From a checkpoint of a small multi-label image tagger: 32-pixel images, 50.3 epochs.
Rows from block 2, named by matrix and row number. Rows with one number belong to one neuron. Each number is 128 + 24 x the weight over its row's rms, rounded and kept within 0 to 255. All counts start at 0. Numbers have three digits each. After the name is the row's rms in percent of the matrix's.
# fc1: MLP up (model.blocks.2.mlp.fc1.weight, 960x160), inputs 0-159
# fc2: MLP down (model.blocks.2.mlp.fc2.weight, 160x960, transposed), outputs 0-159
fc1.644 092:164136135119112169093109123154168141124122106128118115122105181105077133117121176107133148186161134099113123136143097158187126118127109159075109137145109131118089150150134127090126140129112110116131125182130094113113113118112093118115134105126168158139115116120070116177138114120130130111166075148122090144084076162084116132151102114114144141137139114121123163153118162154112153157144139108127155164126110153139132130120166135146090151166139147101127145098127132139126095120105125
fc2.644 110:116146113095143130173116150122148142170157135123127146110143092173101102171078120105122098151151096115140095151132138164147141172120150079184098133088136125121151153130102083158095127131142132113139098126152165115144105091099127166141127118112112156153130102160114134113106123133145112134140124086137140150210096111115149079116155137129128124087146143085166141133139077129144103116161120093158125105101137126091117131098121121121150091113140137147124135142147157123128151145110117
fc1.645 055:132141136132099124115120141124148126106163135105137131126157144150116141069139146111167152161153125100123103126170149129099086128159109094145152129142091150138100145171175165114167160095176132122141103093168127132157140121150090088127109118192136110104145118137093139104135095134155160098170088076077136101116120112158121078126142112147110130100124130134095153129148062139120120122127103133099104116112110145115120088126162113138129110149158127138129143145135124119144155100131155
fc2.645 055:104132116156112112112104117140174128101106145128115140133119138156114141126130159127175144141127136134078102151089144101118127105132124137135135086171148090170168123122162107138113122111109123114180110101141137154159113081159115102152160161118151157160123134126085133094140103135147085131137108139103092131127157085114159126132133125136147115120134118148137128113139074167083101120102165153163094112133174124091070109103144122088148176101134136184141131112115154135156137132130157
fc1.646 097:115116161113088115106070115134117138153141098134098130171135109101125133146158173128164140118152120098094121084105138144120119117086128135167136151136163141149127086143089122134113106142125162155093105121127163124106119136145174125080134124093094111152142127178154115099115138126091124114151170070149130158132137113136100109115097126164121109135121080152136145108150141161138133152132118109116131152157132164140130159192095136094121150150134114141143104124088094175086142122130106
fc2.646 087:123115117134114129149136127134111132150082135116156145120116123122147083139164135105117039131092152138144159162150154147133136122110097148153155104102053134162132156126110117062155113132163109118117111151091115117119116121121147183157136093183136113065121159107128112145134166117138145136119102124116117136132124111105163102130171124131094134125139156098097120137129135136110141144138129137186175125122130119147123115132131149102141069088149111131139115154108127112127128116125186
fc1.647 047:112133141127111140139096122181182130123103169161105122110110104076082113141111133116195119133121119125101118118124133105101129126075070144137114107118121132116161115093145094139129144093128121139114136118114149118147118146130093124127124153148142076142125097111117126135128161175120142119156095080174165128132109143110179167145123115174115170167157093123126175083142122187143136134108144104127113108168113112144150117144123137121101155165136124096113116149127131134120111122106160
fc2.647 049:126159105092108178118159124100102162118155147114116151111110106168164149120091102162120108124151157102137165127177100139104116124143166163096134146124140171145191118130135133090105111120146147120122104163131104127144131122143140131121136074131105191109145099113134139121150154100116133121121125137110115131144115105146157133078110078143100101143123104114115090163127157083144161130135117136151109110146098096150126095142091166140100093106142099128119169151157099120126138098143160
fc1.648 086:152174115176125134159148131118132130144077161122165092133083151109132142142112121091147172124097183134173175129105128128121136136078131118087122148141106142138123095147124106130116137106160088107071138136114137140089111109130133131155109142137139137173155098129141121124124113097134145128105158140138109130183115148110122081121138143125118124113085099185137128093150153121122146141113118139105167131087129093117101139132117148176133118130105151130128137102084144171086114118079155
fc2.648 089:142090094099153130113097116122118108124143112136177127145173156128104182109118125193132131130152118081133133133144099131140057146160155127128139118108133154119165133113119110162128087109116120125128124129143111162139096155113107151153143147162112090132122148160110093143133155102095115119134132116119172144119163114117159128122140145128117134121129132125102197136137102177088125156135122121125135052111109137136124126132134141128120167108148165082106149097084126100134099156144078
fc1.649 060:129127112121098133139105160170112126183108084133131156127152111134121126145144152134099122173093147109119114086133111128137098086122110100128153108141103142146127103144134115121149147124090119145088163066135137119148148148111110166113142132092095108129106123169128157136091095156153149151123161182139134138086121154144187125189114132171113128129138152139111116099107134157149162112126097124131134101110143129123148188137079138098138154103107098093095141135125119131135075119130110
fc2.649 058:126156120136110128070174109112189131130089133110159081137135121165138097109126057114107119130160112133137109128167139127148169127092065129131135132128105114130127131122122109139127156114140152111124129134124164089124132140152163083100104154135141118137134151128133145156153170117143109107167136101107108120083143132112130113124154123109145136127109108141093153088113122126141133194127129096128142138127165089101160088176132128176092120163118122140150127175109153080129123144100137
fc1.650 105:129114120189154128136117146109113114128138162164120175102099142144103076151146151129127138086122128120100116121106122157140110158126101145131089159129104111099126189128097126128135167136132087147110148140155097143073110093122111148137129156139157114120127156095134107142133107161135145143121138105199110111129140106079144093124107159134122161183079107140105111108102124152102105138123102121108146122157136115135127100146150095166102143112175136151141105153087153148128107115165153
fc2.650 131:122080131136134101140162181153123082118143078097111111107109109113148149127124126148141125136147108131131122128107169159109178118127064136089160142160152145147080123102154132103160174112124133103075135130158166137089102104151161124114140112136148108182113100123150115091119132116124096114144160110143139158141123160148099145144105115132142090101115135136103147151096142103142140145140141155156156135147188120092100130118121136126137104156122150157123159081104117093104107148107118
fc1.651 071:153121154136092097159125151152159131137142127120119126149108132144171145079097125134133150117140140132117116083108112105112113111139111124109098105140102146118121167127154119107113111122080203116118117090134135134089125116088156125122139141140126138134141124126139124116086156117127145093143143126134162124161167139115138122087065123103212131135088158127146116157183148098158133101109094161146140135148123144119190082142133125163086122141124097149140115129116099158109103158135148
fc2.651 074:119156111121166151106116150120064159128141157117117093157111143146155103164149098139151119166142151115168171170147122123142113123079130141157154109134135080124125094155171120128108146113127067088150139095094121135087108110135114134145127116122129141129080121123145119155140069154136119150124147171172121088151116155123146071136144102113072113111141114121108123100150102141104093107137124137156129146157164102136163127129151124127137159145165111117076139124120136139114120118146126
fc1.652 104:172159151172175103102136083116155154097114089145108125138119138119122175148120103113105120113176126114106126133135121119123123118123123130097171091141131106160124140096109087152130134106105122137096132110165119150145138106092130120065126128143151084087105138071161128182115143171128135128116111103108115133145165140126068131103106152084118116131133088132140125112147160091147129124137163152131113121118182152108124159107153132166115133150146119146132114153121138148141145181157147
fc2.652 108:110124123133151111109148131161140087139103138130174102129163118118155132114118103096121141131124123141182139137115158128104156141149073107112124095116084125131161128111131121085093120158141141134146092078112162111125140134162112155162102142114103145152101118102136146146121109169147119189133152095143086132159127150130138150096137142126157135154068202078121080109152169142151109093108121104140134113131136140153113105142103136132168107116125122147170080130126110137121135131098122
fc1.653 125:127151097169177111161145128124142133131101137129093138118112086119115122140131112171117156158139125080081148162145129122125113146111155121119113115168111154139093113138118113152144100088106121139103110155086137105129127159125129121123115120146150110131110133130166152098106112154138113095158153115120118134134139146112091110079149079156147147114106112111121168164099171118149157165124089132151170115155134110104135137128151083074111142117112204135121186104154134166090139121130124
fc2.653 155:141164133131121125108158122155130147154163172119100124101165155124139150112097113111135157129119164128126120162155109143129133164124171115140118116084113108165149167152069140109122140152107125143139118160121120136140094141145121078126102141127157150124131125122113127138118125136137117102077104117117115095126137108116162090143093132128112157124186047152130133137120106102135143148110171153103114112096112133084130169196140127135182132128127141099117113100084128151087109083135112
fc1.654 126:119116107076120160125158129147158116117147123100166128149094158116124139122130139155144115137105122100172119114093119176119120154162173135158142138120120128136076158165110122131135118118122145156114154130091131151129150154126102145111151172109105118137115120108109141156150120147167129135080124123104184151124103169153115110132120116098132103086112098106123135098151154141103109108138133087049137120117189143132095152143127118101101139115103128169073148071144115125164125120118140
fc2.654 135:149157183097157114152142124136110149140104118180130140137130108149129122087084157120116122105159163122157091151164086147124133111179164119126148124133102151127155144178119120174102119140150100091103118138099130100158147124129136129123126135120104140118123140122142125059117100112148127098134145121142144172098184179153156111114132135110153080147132113133118109128132125102143136119137094093134113083154136131160141096143137127108096135138088118145138142144088085089121144109162076
fc1.655 084:141137147105151093113111102166097095156088153162140115121121149119106155161113141116140098127142112159096136103158156104117123162084129119125128154131153154151111106078142148147188124067161134126128110094164111122105131130137127149098134148099142086095106149119068126168136138088083104128139120121118146134129151127129139127159110148110131136092128130102133126158155132147147104065155155107182131100119140108122128160163096160103108114116161082131143108149114167148133136114123161
fc2.655 073:146116105150099142166119127117119173144120112090099123132122096161175114094143101129076126137100173142161117131131128161124157098185111169171125131114120098138142135167089114099108112144120133117178154116128116122193091137153111100110131110141124163139128123160149134125123120156134144143128151154121141087135133117125125083137155146096119103138117113103155124092080118098098145144133074130090115123138147132156163110102182102144149146091157164150102094114127118106133118122129158
fc1.656 100:149138097150120102082146128123152155104088093102170162141121123140166173121139108150093134099111147108144144121144134163150111111153100136095129127108130130133167151117155102143175107147146112142114161153115100107100141130100130118102091129087173135149122113126147090140103114122153077067123113121106088173091116139218096131144115126102124120121150101095147136143148140117115083126167134120156133166111126118119140147139129116151098145077157133160118133124109153122130115121143143
fc2.656 102:136125112132137121117128107116088113162090151164111106089174102154115190107149164135143143115148159171130075119117117094118138120114090105121115104093141120115127155135131142136114118121114150154145094090115133114134096139139102115146148145142079132154144150132121166163105106108118161155131140144130112140139122089156111144149149056120137124154111121107148162161141111151139104150112132145136157100124115122075083138114111204145131129174134145143141122124119078170120084127098135
fc1.657 124:151148106110115063132149088104133152138118140141110122151115117163084112144084115098139084135102089123100123158103150153124151140095155132156144108146106139066084121180137073105153125158175130109113143075119154133125127105107121133112106108127145123114135155164133137117129142134140159112163134116146167136100135162069134133123153117144140132142103137155158104132112096155146150104122137066114123115165150154138148173137094111116124132180128109161139147172132133120130111129134115
fc2.657 129:181126142144138151133166121112138108164143139169145156086123130137187126117115124158079150133131167118109149140112140129092131097139111137128192138132113136148112113091126149118164125102094164143132070132095135137142127131102165145124099173121106145149092128126079150124124101105153139107105131121095118121086113111157097117105080159129075125139114135103139129095103112116173090171122121142126154101111139116111090161174175158110138139130158122154096108130128115154126116138106140
fc1.658 060:160170143161127157115102120103118131103083116145127134109179173114109130144183161085124096096110123106126150112148155142102089142149129103147127144144187147152115123121120123111122098122144085103106125117116154132100099123135104120133137139107141123117116165126145139135117139141095154125103139107171125088137170190128109122122136077099096138141126165157090160133097113153169162138101125142123144073124139093144111184074115149115120133125122107136106138145130107096144139162160133
fc2.658 042:114124153079129135109166117144156107138153127101136126163084099153155129128085102165126138147143121152147106117101067123156173133122119136098128137105108115109146129147102091158137168136120174159159140129112097146131133124078112109165107113142131148113155079152117126128153122088144106106128141119082164147118095092138157122126121162120153141139139106138143141158164162082080108098186120128157118193143140138128138097158122125104157126135126112096159120113127144118111092108100133
fc1.659 102:131128102094125180193152159115128131114125125124137126089135134139155169121131108113073091114147129119114144136139138106107117123142097148120096109161136124108114114176156100132078103102147099133146137151125083131180121135085128137126120132129174096069116137083140167113111120147114104112123157154111150124103124167137104142121137108144103116130089150109158133123099151133138101118103185132161141103107157168115126114084114150115130179093135120141156134165104174132113114148159149
fc2.659 102:138111144118110109114099111141139135132141143156157151164100165129162120102145129153162125160108078130160108092130147119162119165114097116102126145113120112142113142111133127089168149164095110088183131111106130101140175151123093135110134084146135191135093137176098127108144118132114143133097107075125122103104140138129140127122127170124130093103175145128138100113131094106167122136145121166070107159148143091133121139147136138119130144132092148128110100159118105110126172144151071
fc1.660 091:132148120149160131131144133123152115192125092145136105118160126133139108139123154175103132107139132134137088137167098162099087137160122155117154149147127107157106146082179112095150151100133105155103128136109126136119173130119136126130117101149114156118122090140119100129143098134076099136087168123122157088126143114149131093159120137129150129130114108092127111166084134130132156127147078118127107101107131163144143140148153173084154085110129129132114123113067162118163163111080152
fc2.660 082:144124152141107136069179123124105152113139164168126137126084052143140147115135144107170102142068127143135136087111152127130154091113144168150113159135159125112161142160128120130131120101128146112155122105115087118186113133148123133103126087125128114139180149109156146102117134120157128108139149093168129164136127149084129130143106111112130156112141120176148129100181117132107102107155145125116149124127102108118106134078125088157094145112129119118140133104173096137119092151125110
fc1.661 085:114129151107127154182139151142153131109107141107114090123151112105147077161132133146130136091106088163121158143145130129118109152109139168143194138116107082092138125158189123106143115127154134123115153132157108115154139111117102139098111103099151116119108137077150122106118139113123133131132097117127145132082111170079102132138112143123133149112106081138140072130160103110132176130186129126156140122129109145168121188118117152170131120152156126162132100137111138075101139121123126
fc2.661 095:182155160140120140127117115155122145109155141104137076112154121124121139137129156091118159112160116146089124138114127150147139134107150133106175142131120166132067115080143157137126151128105104131120148094091127172107156126179157095144117123105131143090127125126126129091126110136146120124132087122172131117116131129098138129119144143108102184142142098105136151123156135125144130128085116128129145090096138163103140075151161081103162142207095122115108081111138158124148092141127111
fc1.662 102:110113109134190161133105152098165122127147155116077153107089180113155159103119123137125102154118107164138130114105155111149133116075117149159127133117148130114161100104169187116123106127127119158150149117167128130132102143111135119137148078102107146112168156132102108098123174124109074119124098097139157100092152126132139137129102105119130129157097133109121102132135116107113111118125138089126133140140158164159138127109122161118130141146192099107124155073141114127122089101150170
fc2.662 115:149116119144100106165104102126106115156152145090139099132157123149134105145097119102117068121148124113137193150106164104129151153131131118144128088135173140108110076128135159158094164107128126130096098120126138171120153118151122128122118132151205139117103150122176070128130106151158151156065175123118143113139115107154101130110117139134114086146102133173122139106084144147163129123118116127159112137131102136112155115110109116144102134143162126157146127108141140111123104140080102
fc1.663 117:117144082150127135141121123133119136127145086150152132154124116163146194117133157113113111130153118098105098102154120098160130089162104123127118119099133185117123146105161155147132152137087123143108132108120104097176112103118117087136096151178136123140133140094110147097133101105148130111145132107114145088160152131107144086081126136111117190099132096126152117122142079149126100145123143121114134114133133131090084087098126172151128141141152165167142120139136159105143154153188149
fc2.663 117:114077165138151115096144104165129123152135160110091159168079124136126130150140105151117080105083118096152139110123130153145125115100110106100138106159114066164134131104157114144102123117133129116123144114144132111155145098097133113157106149073144184139150126129133109167126098102136162149184118117159108113121155163108085129088136159147131129133127083126121159126120093132121100100098157129133093121131165126097135148151152129129126147145129158099101179126138115172155136145112160
fc1.664 119:174114122131101122142157029116136130126107101112100140088164131085141127114147099160116144131141113129132115112154157125142138126110133131134149127120117175129098113148134143106154054119148161144098108104114087131117138114112116092134166151121099151119086126126139130093135148148118158177157079117132149153058146161119105139164108097140142120122123156129098086139136144162123123146117154148113139143116132161142146140145137072117175153113123141127122160153105139156103126124149146
fc2.664 141:104159099115153154139114103108151133128112155126122163094132125167126083119112082124106138126183158127084124159112120132194134128153168141115098145163079125146135107125147132080082115109109122142152132147153130134102143110161106136121099119113113098137174105099140164104121134133106125122152123183176148132118101120138095103147160137107103141118141102124134119135121114141149154093163145179114127114110121124123177119076113169104160116146116137115106059135131117117129121159155136
fc1.665 102:127147094121161123102154100071105153107119138118106157164111141152103137161114101160121076116110160107128175139083177149165125146165153108130105095159169112111135097129145142155126119127102128124139125108123144172117122147133159141150110110123122130172131160165129123126073179144135134166160063130104115116121153143111108115101126160110137115112176112117099182144118115131133155093122151095100103129132095139130066125136141133126151104156143121132135124092143110104139109121104129
fc2.665 103:128106143143142110147086128154111118146143132111102083153153165069130115116094126086187136157158095157150117105148129164165105114117165171114132101099102102137088162126145140113165109121137108175127114137110115124120147096149125127139147128126130164125102112076117136129140079156146093125153146145112140138120091148125113130137126106110133127137107134125169060119092123109107125140159107168139101158125168102141164141090117150132107151152125101132100143145172097162124126141178121
fc1.666 125:122136096166147148093091151097158128139139114134110103139112119144087139138143104152083156168125128143129122129109117150152163139129159119125126134130164085180090126180119158082123136138095108123128177122134118139154123146114092137123111120135078107135119069150098099164153191117131139142116088085126122134118150074125133102124125152098131116150127130101128100177099137087092091104139128111111103155135131138155128172140137161149167125142124138093122131124177134113117092113148135
fc2.666 060:136120161096122102160178116128105110101094143115133137140154129100137130129095137123160103079130123112114131134113146122104103108127102130156152151136108172093172137064143101164114125109151162123130100128124143110100144095149150100118117122116175151111156173110155159104094077123135131124137169169119140125130096160133141170130119097149131157137109125124135158077142144153151169169131128132160167097137156140122127090115115090109114123137122097135158120108064112119139171149098106
fc1.667 119:126141130118140142157122144104127129170090116093114138112114117124085151168097153090143162143114087144139148093125150111111119112112157153127161143150099163118121115132111107145145150182106104146101170123122128104114103127098115150109118143136115124139126114163125123151141127122105110106131153122148167137125119162154111147153129145133102150101132090085107149148112171101193162120128111114136120073083107159092171101140144126115152142138166114092131097116106156155149060152093081
fc2.667 124:146154134129115123081163108119116137137111155129145108131160088141163083137152132095111116138131150140111105137137119146142149079111164139116108088107116110130101098133159150152158126109138145110120110122125149119117137124133132098162142123123140127163136141129121093114093136116092131121123182171093102150124133096138117129103180106147148157119104148168179092088150059145097156129157141104183109147146110111175083146105132136096124179094141088125151147142128117090119154133130156
fc1.668 083:095090119113138142119159100117132137122138144100137127123134104149089149127143128179092094107098120147107095103109105088131103100140126132154156132138128157146116095113137130112125154121144153146086109121164144122090120210157102121137093113075155162107130151087136123143167121103119129159149111149117143117154151131141121140122145119129142107150162114151089088117155089151133182112097119129126129149121126141131158149114115171118133154083105162180084113151112175153098164105132131
fc2.668 065:148142195100077118107086152121144114133116112140126131151151127122195085123110125097137105166150186119165153121134119165129158131155125129135137122139107127123116135138126111131150099120136120135114139126138177172131127082092131103124139121170098107157153112160151103090118101139106140082104141113119109109146136130132130095090087151108100098160086128125172166124154111105114119142154135148154123115141154120117120132122161112167068118157146107068139167118144128131135104142099136
fc1.669 088:102140133080149158112101144133149129104091141096130116131121115120102088140127107124111153151131115153163088102151130143180139115109128137102130149110089140141109146115119091079129109151164128132109107166158099091057115146134121164149157107137118114096121119132121147106129141110128145098111160211129107195130107116125079123137143144157144120111109172133077102145153127140128106109125137109127120120130145133114136127161172094182148132129132159158123166149093143151114109105125136
fc2.669 097:151110095135134104154143148139122160138140098145135172105116178129097111159099125145091128150140138138164095146106112145128168118151125146143086117133094122087100084089079161097156153086161118096084114122137165176189118164120145107131145143137083134145138120143109126125093157127162135132130153114160103115149147141095143146116099107155154151142073145154125132128115111124141092160089099162146103126120109135138141157148093140117106115092119097123139114122141140147142146104087122
fc1.670 105:114154118140161110124100124128136123151113122114122150130122137110151150122175156108159120138081167136148099128082138145122174159124110111156139153157156149139111102086140124163114122160098061151136168087101110143137127093079165125122131137093136096147139141110158124119097150140133093163148123124114144143140075137107109144139082125167094153082148115111096146161154165126113127150096137127086084187099124098141113118150108128105092115129149142176133105144132124139109128125136122
fc2.670 111:145135130130085138127129112137143116142135174121110108155082079134155095097105157167108113123110143159115124087143149133137102138111095161123092130106123146131159138160104159104113115141136095131107173176100101116146136125138123132080123135119135140149098110126139127161095157130142116156138141097099110154143163138164119118102128132151124128108135104077134194169138099132121132085135151109128114114204135081131104076086135131139134168142157131137109172136151139136118127110105173
fc1.671 117:134141148117160159139133141098105072081102077151126132133094094131094142147144137115150142126126159113147121160157155132141129126128130177092115142080078090176110126128153160093116151157121149089113118129131128148147109101108111123111110154147146128130110159122092113147170142128140124122139126102131150119119119102097108139121136128116108189138132147140146093093091113135204127137120129115130127173152142086147086097144158112168136089130153162099141117117175134150107100117136157
fc2.671 117:126096144145122120124116074161110133140050194122107121148094121093133129107095143115114092147135120135090102114146135153146088147145162119129112114136152151152140109156153123167106157131110128120129126091114177138169159133109126125091136153113125121156138114161147121144101127118105119137145135113132107118169136087127134160145098104151144108123172110129056112100153151136140097119150145107200108094092149148137143099140088138122127158114151138157092124159138126109134096159127123
fc1.672 059:131170127128120172143135127112125084146098108162097131136094139107121159093148132133133101129109156132143166128133126144097189147104140110154118141163159134119154120112149128115133101104132181129151153113117155119145105120120142134139096182140089149097086109137082101132082181141109170115164119115135059104112148139122119126131172117083122117129125125117119098094159148148130140144158119098103128127068135116121116145148180121123131141118111153131143186149147113089099149102134132
fc2.672 041:151098121156157096111135118153118192146131119108138110125175123112140122156113146152118159116161109115113117149097121106153085112144127159145107113089124110112135123155122123119134155103141087123112094145168104141112157124105125125130128110135157113145146170134138126155171084105134101134102140099126177150143103112171120110147117141193119119125130105141130156105100132099133138104074121161167135113164103167136118084115096105177123113176124078143135088114144116124153097183121114
fc1.673 082:112164144153145093111146101131105078123122135100117104113117115117143105121125165105121092115129104145135139134118095113164130100089151128156102108120116125128115130119151151101144113075110145129161154138145141135157130125160089135145100167122136114129176128142129059134123129130143103097145129151132105110159123164120098125176115104130189145121139141088200119158119123098152139095140107178143128121113174116163135134091121119157143178146148111134123184130128115116069151096116140
fc2.673 073:148101129106115118142138176107109129096182136119123119131139123146119156140172140094117161168129127135129129149131164136066168132170082109140135129075136100163144127143140127134141108103118123085149133043130120123149134096102158126159099104076117157161116154111144149138104103137146149146113117096116120099120147127146155122112095103150088118142123130133165128122126129114157081151135158101186106099120124127119194168121099129124124127128102127076130150140127152120145107133141122
fc1.674 125:162164135118152101129128127160139096113064150151115098144069131180198125129117143155129167102144098114137109139116136120103107123116107115133107144110115091173101132130144128102121127143128122137106111137158140102123134131110152119084075113129122138112060102127117116120125151157149110147124152168109152151109149152136103179111166130125137146138149131156134140115160160113165146119129126119142103134147115134106079165144163104109089094140151161088154143146104116094131150072130147
fc2.674 135:109094108100144140095115096090108138128137126117139133149174130121129135121100134118117178136140125107120098121168145151152157086157162127134152102113162120098092087119124149173125140106113140096127129161127120089125130136101093136149139137111146116129150134121115153121125120090098111130120140096120137159153173093140100139131120146104154140116153171076103126171130178120140162108179141109127132164117112168164140097134081167130188110069103117145124079109117104131110167138125131
fc1.675 109:072128141122130105128128104113158096104088156127110083093129116159124113142121146130137143127109167105097167160125086147144116130148096147058124117139100141083119095168118143092134124152124144120141164148168101134128127102142134151123150118098153094166113167135102153129098116110117103154120136138181116127125157155074136101137133144137112173123115094137143093140110092148159141145132123087151126131116119115161137146117125115152153094135177135131144079131158174106137185138138137
fc2.675 125:137093149141080169117134139178131144112131152092113104124132129123131119085148079117145133128103130149119124139147143134121140104130179105118156138131148122146117108121148164129116140134113162121143151075097205132088132140145131132148124172125082141127147088122138105131115100164133150125150152118121084095111100091109126115112149112154082155122123138104099139125163150073150157162119156095129113137091186133117130144121126139085104161187135118128124116106127146152165106147112090
fc1.676 117:107115151104143125114160125125180107133115139107100158099130101160124113167138092126124145134134142088143119080157135109172128107134138117115119114118146144137116162098135134153162106119160074089141143121137166152119120124111130142125109139093153189180145114057104135106123143162124111160133128108136155110134144150152142066086144117121149129099177111119141153114126115118152138168084144135122111116063110122115135134104139158116097089173155110144134179128144117141111130099140115
fc2.676 123:151134094139097182142124152165147144096134097132130120165136127124093115117148149148163124152114100175161152134124130137088117169131113120082144118142134142161157109102101122142157095135119101105081113109124128138110113145117088127092141110167154121117122117122096108148155087097117128091102100145125105120161132123111104182183121159130136131140106120143092123118111148162133119062150102149089161130171174148122109160117160085127171136133095134110132101103134129162132125139126159
fc1.677 122:138125102115129122135113155114130112154142127109120136113142134132152149160158092112104098163115181111105115137107157129100143118153115122126146118116098150116121141139118148128129162111081121145130101118169162074115136157121145101129078089126139145154160142132156110143101056174153114121165142112142130084111169099141152145140129119133130133166107085106137061107204162148163107115113156121121118136125153129136136096168123131117180128153106123149110116141143109095085121106139104
fc2.677 130:116156146110158118091142116171147144119091136126169118090138162108123122088123150119168130138126137112149149117085113143120147139084165115186121066106121138105133084125142122106070139126201107120084138150109137121128167108122094099111157132129129071112139122150114139167112146122112137152170150134145121151132132153133116134083107115099135075150101128149114160098162118136138138137134097120132140122133092113098103136155110110161133108103117131148164142165130149152172131141161114
fc1.678 125:149115104118103112148136126129117130115113179143149127131119148150128134147162145089166158093090141127113148160100129156159106108146125159142085084107111120174097152139143139145172149128145126103189100163143128135092137160122120123129113109149120073130132136077140116104113124143125126171136117155134109166133095107094118115089141154133117116089140119104134135124100115101165086148125153117100168133140156164159087107160114153083136115104128118122105106143132117156122151197112086
fc2.678 141:134117123179107153115117086124134123136154094136107124106130153103127173143100085179134147107143139127138152112152148070115187133086129116129163155141138111114122067103139141130085115148117110103082118085140138125108116106131175119118107154121133154168130082144086155147137140127137112085155146151096147110136121111120167125183153125118129140138126123147139127098160136155139145127102116164142067169108135124107153140117140127146104078159126118132155147113133109120129079109151152
fc1.679 093:141146123120115153149112135126128089121136118097123148138166171127131108082137128138119114178136111136121131150118120106117115134149112120126154140107140113109119145168123115142107141160135130142161115109092098164140132134125132146179127145198175146079099166094094117087108157096078120106175132094092160140122077129101130135127097151138199115154145175136158091102124123107135126085089134111107119178144149090130135138145110127144119120156136142120145149144117077145118119127118101
fc2.679 089:116148095121127116097130117152142135120141125165098106104118165102149146175150155097132123119108166135120114106103114142158108107105150091094091148137117139114115098131160147129107119093065107103143115167152168169127126116147114094125138107065132118125145130149157134124144127149180150129103156158150141083167196110139127127106131120153111124151151106109125154124160147137097138130116112087147136116162109143093151099138108147092096165097157099132140094108142169081154145144133134
fc1.680 117:148115109110134145128108123135116141112131156111086123113101122154105121157156105140094143134140126168116149122114170113130120120155126081099148129110153124127108124106124144128185127103137135088113123131093115144135113095132129187098120185076137111097106151129100086156097145125164166128164162173096210162138152097117163137144130117109135140120089130097150158139156138135107140091154115101136127140106115114150104137144175174112117098104121104123141098144112091132140087128116151
fc2.680 108:112136115176125066108156135114135112155094115123105163166093162143131108109117105128103104154160186109123116116112096126123168134135088139146108134131127121164147133127124102094145144149100155134149123136129119139141158137170170115159106080161116134140137141100120154148187096149078120084151122135143146137105125131134112112126131129134121130121167081118160130120085135184104095146124166152092159168162103121125129136116092113132096135089120097127124143097174119118131123135116082
fc1.681 090:123126141138146117176145092121137150112114112144160110058104120163169190121161135134149116165097110125117142099109089150123137156114086120093119131195109164115162132086130172111116145147115133149110101141137119132143156152132149117102132141081104098081110104172112117107142133113112107121123160148121167121104114126157144134118134126119099153114106176113140134118130131119148154125139089123094102177101134100164111120115139115129201142120137129134101142102126102148122154167117122
fc2.681 101:165148115137079135160174157113130110137167103120119106147093145076111089171113130153147132092124117182143114146159153166162150123146124138137126143130172113124133145149155131098132135138135154088122136125140102166087084136125109143149106169160093089124151102114110114090125155153150121151106130117200108123118132116091106110134115092144157099138100146164144092107117099094116127156091125100121139142171155119168127174116118112101117111136143105135151132122093142099126138115114121
fc1.682 151:125118126096154086080105121114126173128122132117107147147065166109110129169121112159155120161169112145136137125153126097111139146139098103111099132114141165096139138098161152128107102149153118123178108129192116122093137135121107159109146093131096139105154122140080130150102165134130116130167168133090103162126134101073124118151163134131164155136066109131127153163126116142122140108110187118148117116118096119099127155136159142128139110127148172144145100115110134112124094119148124
fc2.682 167:140181125117094117139076143147104131141119110146077124135098139132118115116125156072114144189154145116152127127099129121095175091137107177079106103116132108113154129130129115105116184145152120131119103130161142105111137115126143147132101130148123110156145124119145107118147137118170129130136160120146132133168116170108129109106095122139155140161103121144083114105123111130126105155107095093108155120114123133130135144147154131145108138147128082092131105146105094196212168133145142
fc1.683 100:136142140146166157077120129167161134130129122168149129080146141101101161140132118133125153120102121117131104102156105103138107092137139175124185146090184148079137126165131130132145123146133143107145132103085113107092165102144129097120130109139110151086081159106129139141121141130148105122176131156137102140090134116126116132139106146141115147099113129119095156097140177138170150092080129125088085116113167166133141099127118143076139099133119158132094110144137149121147123148153103
fc2.683 105:061122095093204088111130140121137093120116152134107128134168149129146113115110128125130118110085117180133157114123129098106142108157107116112164143091118148107155119101133090170153105113135128119168139163102135147133111100104155118135135131174084143167143106130107137124141145138105134166133157125130127133099115146127126139126154128171119090165110126142161111144152166117094158138114135105117149122102117106106115112139093108079101110121163184152106139122160146178126148109164093
fc1.684 048:140079125074144161125132165122137137100091171078148124169151098116133169104123138151126155123105127123087125112143157135133145119107088131116146129098138152119127132140138122184139096138178144107151081169111101139129122106107145120145133098104112111128131155153143131089134062142126125117113146160150113189151181135147130095118154142140100174127144127103103131080078110116118108111110169110117152099135148122155147112128121120098100104107140106125146124119133143150161092166137132
fc2.684 020:124188141180105094140128097140136110170176081181127142105116180144128091160148110111123114136138108135160134139106091110106100122153148153126109133158099120135121148117125129083105169115097100154113169089128119108130135156157094127109100163136125142130112122091120141139109177103126131140128102076128150065111088124115130157153120123103143077127110123138165135174181141156130157146132104151124091154136116119103115124126142123148153134140129140149135127149115114117100146081138137
fc1.686 117:172105106116109123166109156087143144134134121053162138111110113128144150136114143100135100108145177139117162121176105128135126148123086113099134134140131144121124119186103112113123145139098152130111130157129113189108156107103117127103100149095157146107130131144139149120137119087092152136107089120149120172133090123103106097182105144131131149163145102115109094149111135139116145139156131157099122188104179125120122096154121156122117140170098085098132142164132102133126134111142154
fc2.686 122:121128150165095115121110131160113149154139153124139120126125144134098093128111157146112134180107095131157129108057137127101144091142097137121116101063105145117114142147152118115127130105139078140126157121137151111172154145160166133105135107115122113188159124104096099127149123143130136161160166113111168176119133144102131168150127117095168098117122128146132096132160124100115129115166150124122115102084114124168176128162109106095101062142103145112127132130117114104153139160120125
fc1.687 118:123124146086125111151165186157146145109150086141108120133136166103121147135118158135163079123132093091135173105098167139130144101129129115105144155145143099114113092155121161144139106140135091143120133096110142149124125083143167129148146098137143142148100120126125143151111137148126119135128163198104133164098086134112063123138113105110081145077103103134152120106101158152171157126118139156093100140115123128121142129185104091121140153145106138098141126098106150115146121150126114
fc2.687 132:150114114127127117123123125106093116116129182128131130137124103174129070113151127126130112123126119156161130156101143089167159084129090085130133137107104142120123104152150104177128123172168125131113119163119096156115158138135128137127095171110083119162147152105083143104141145116122120115128112115134109123154127137158080067137116189174114126176113133109180159144112143102118111135147103072110103104130132155125104148135120132089102166133128109134146142151118124154157108103162125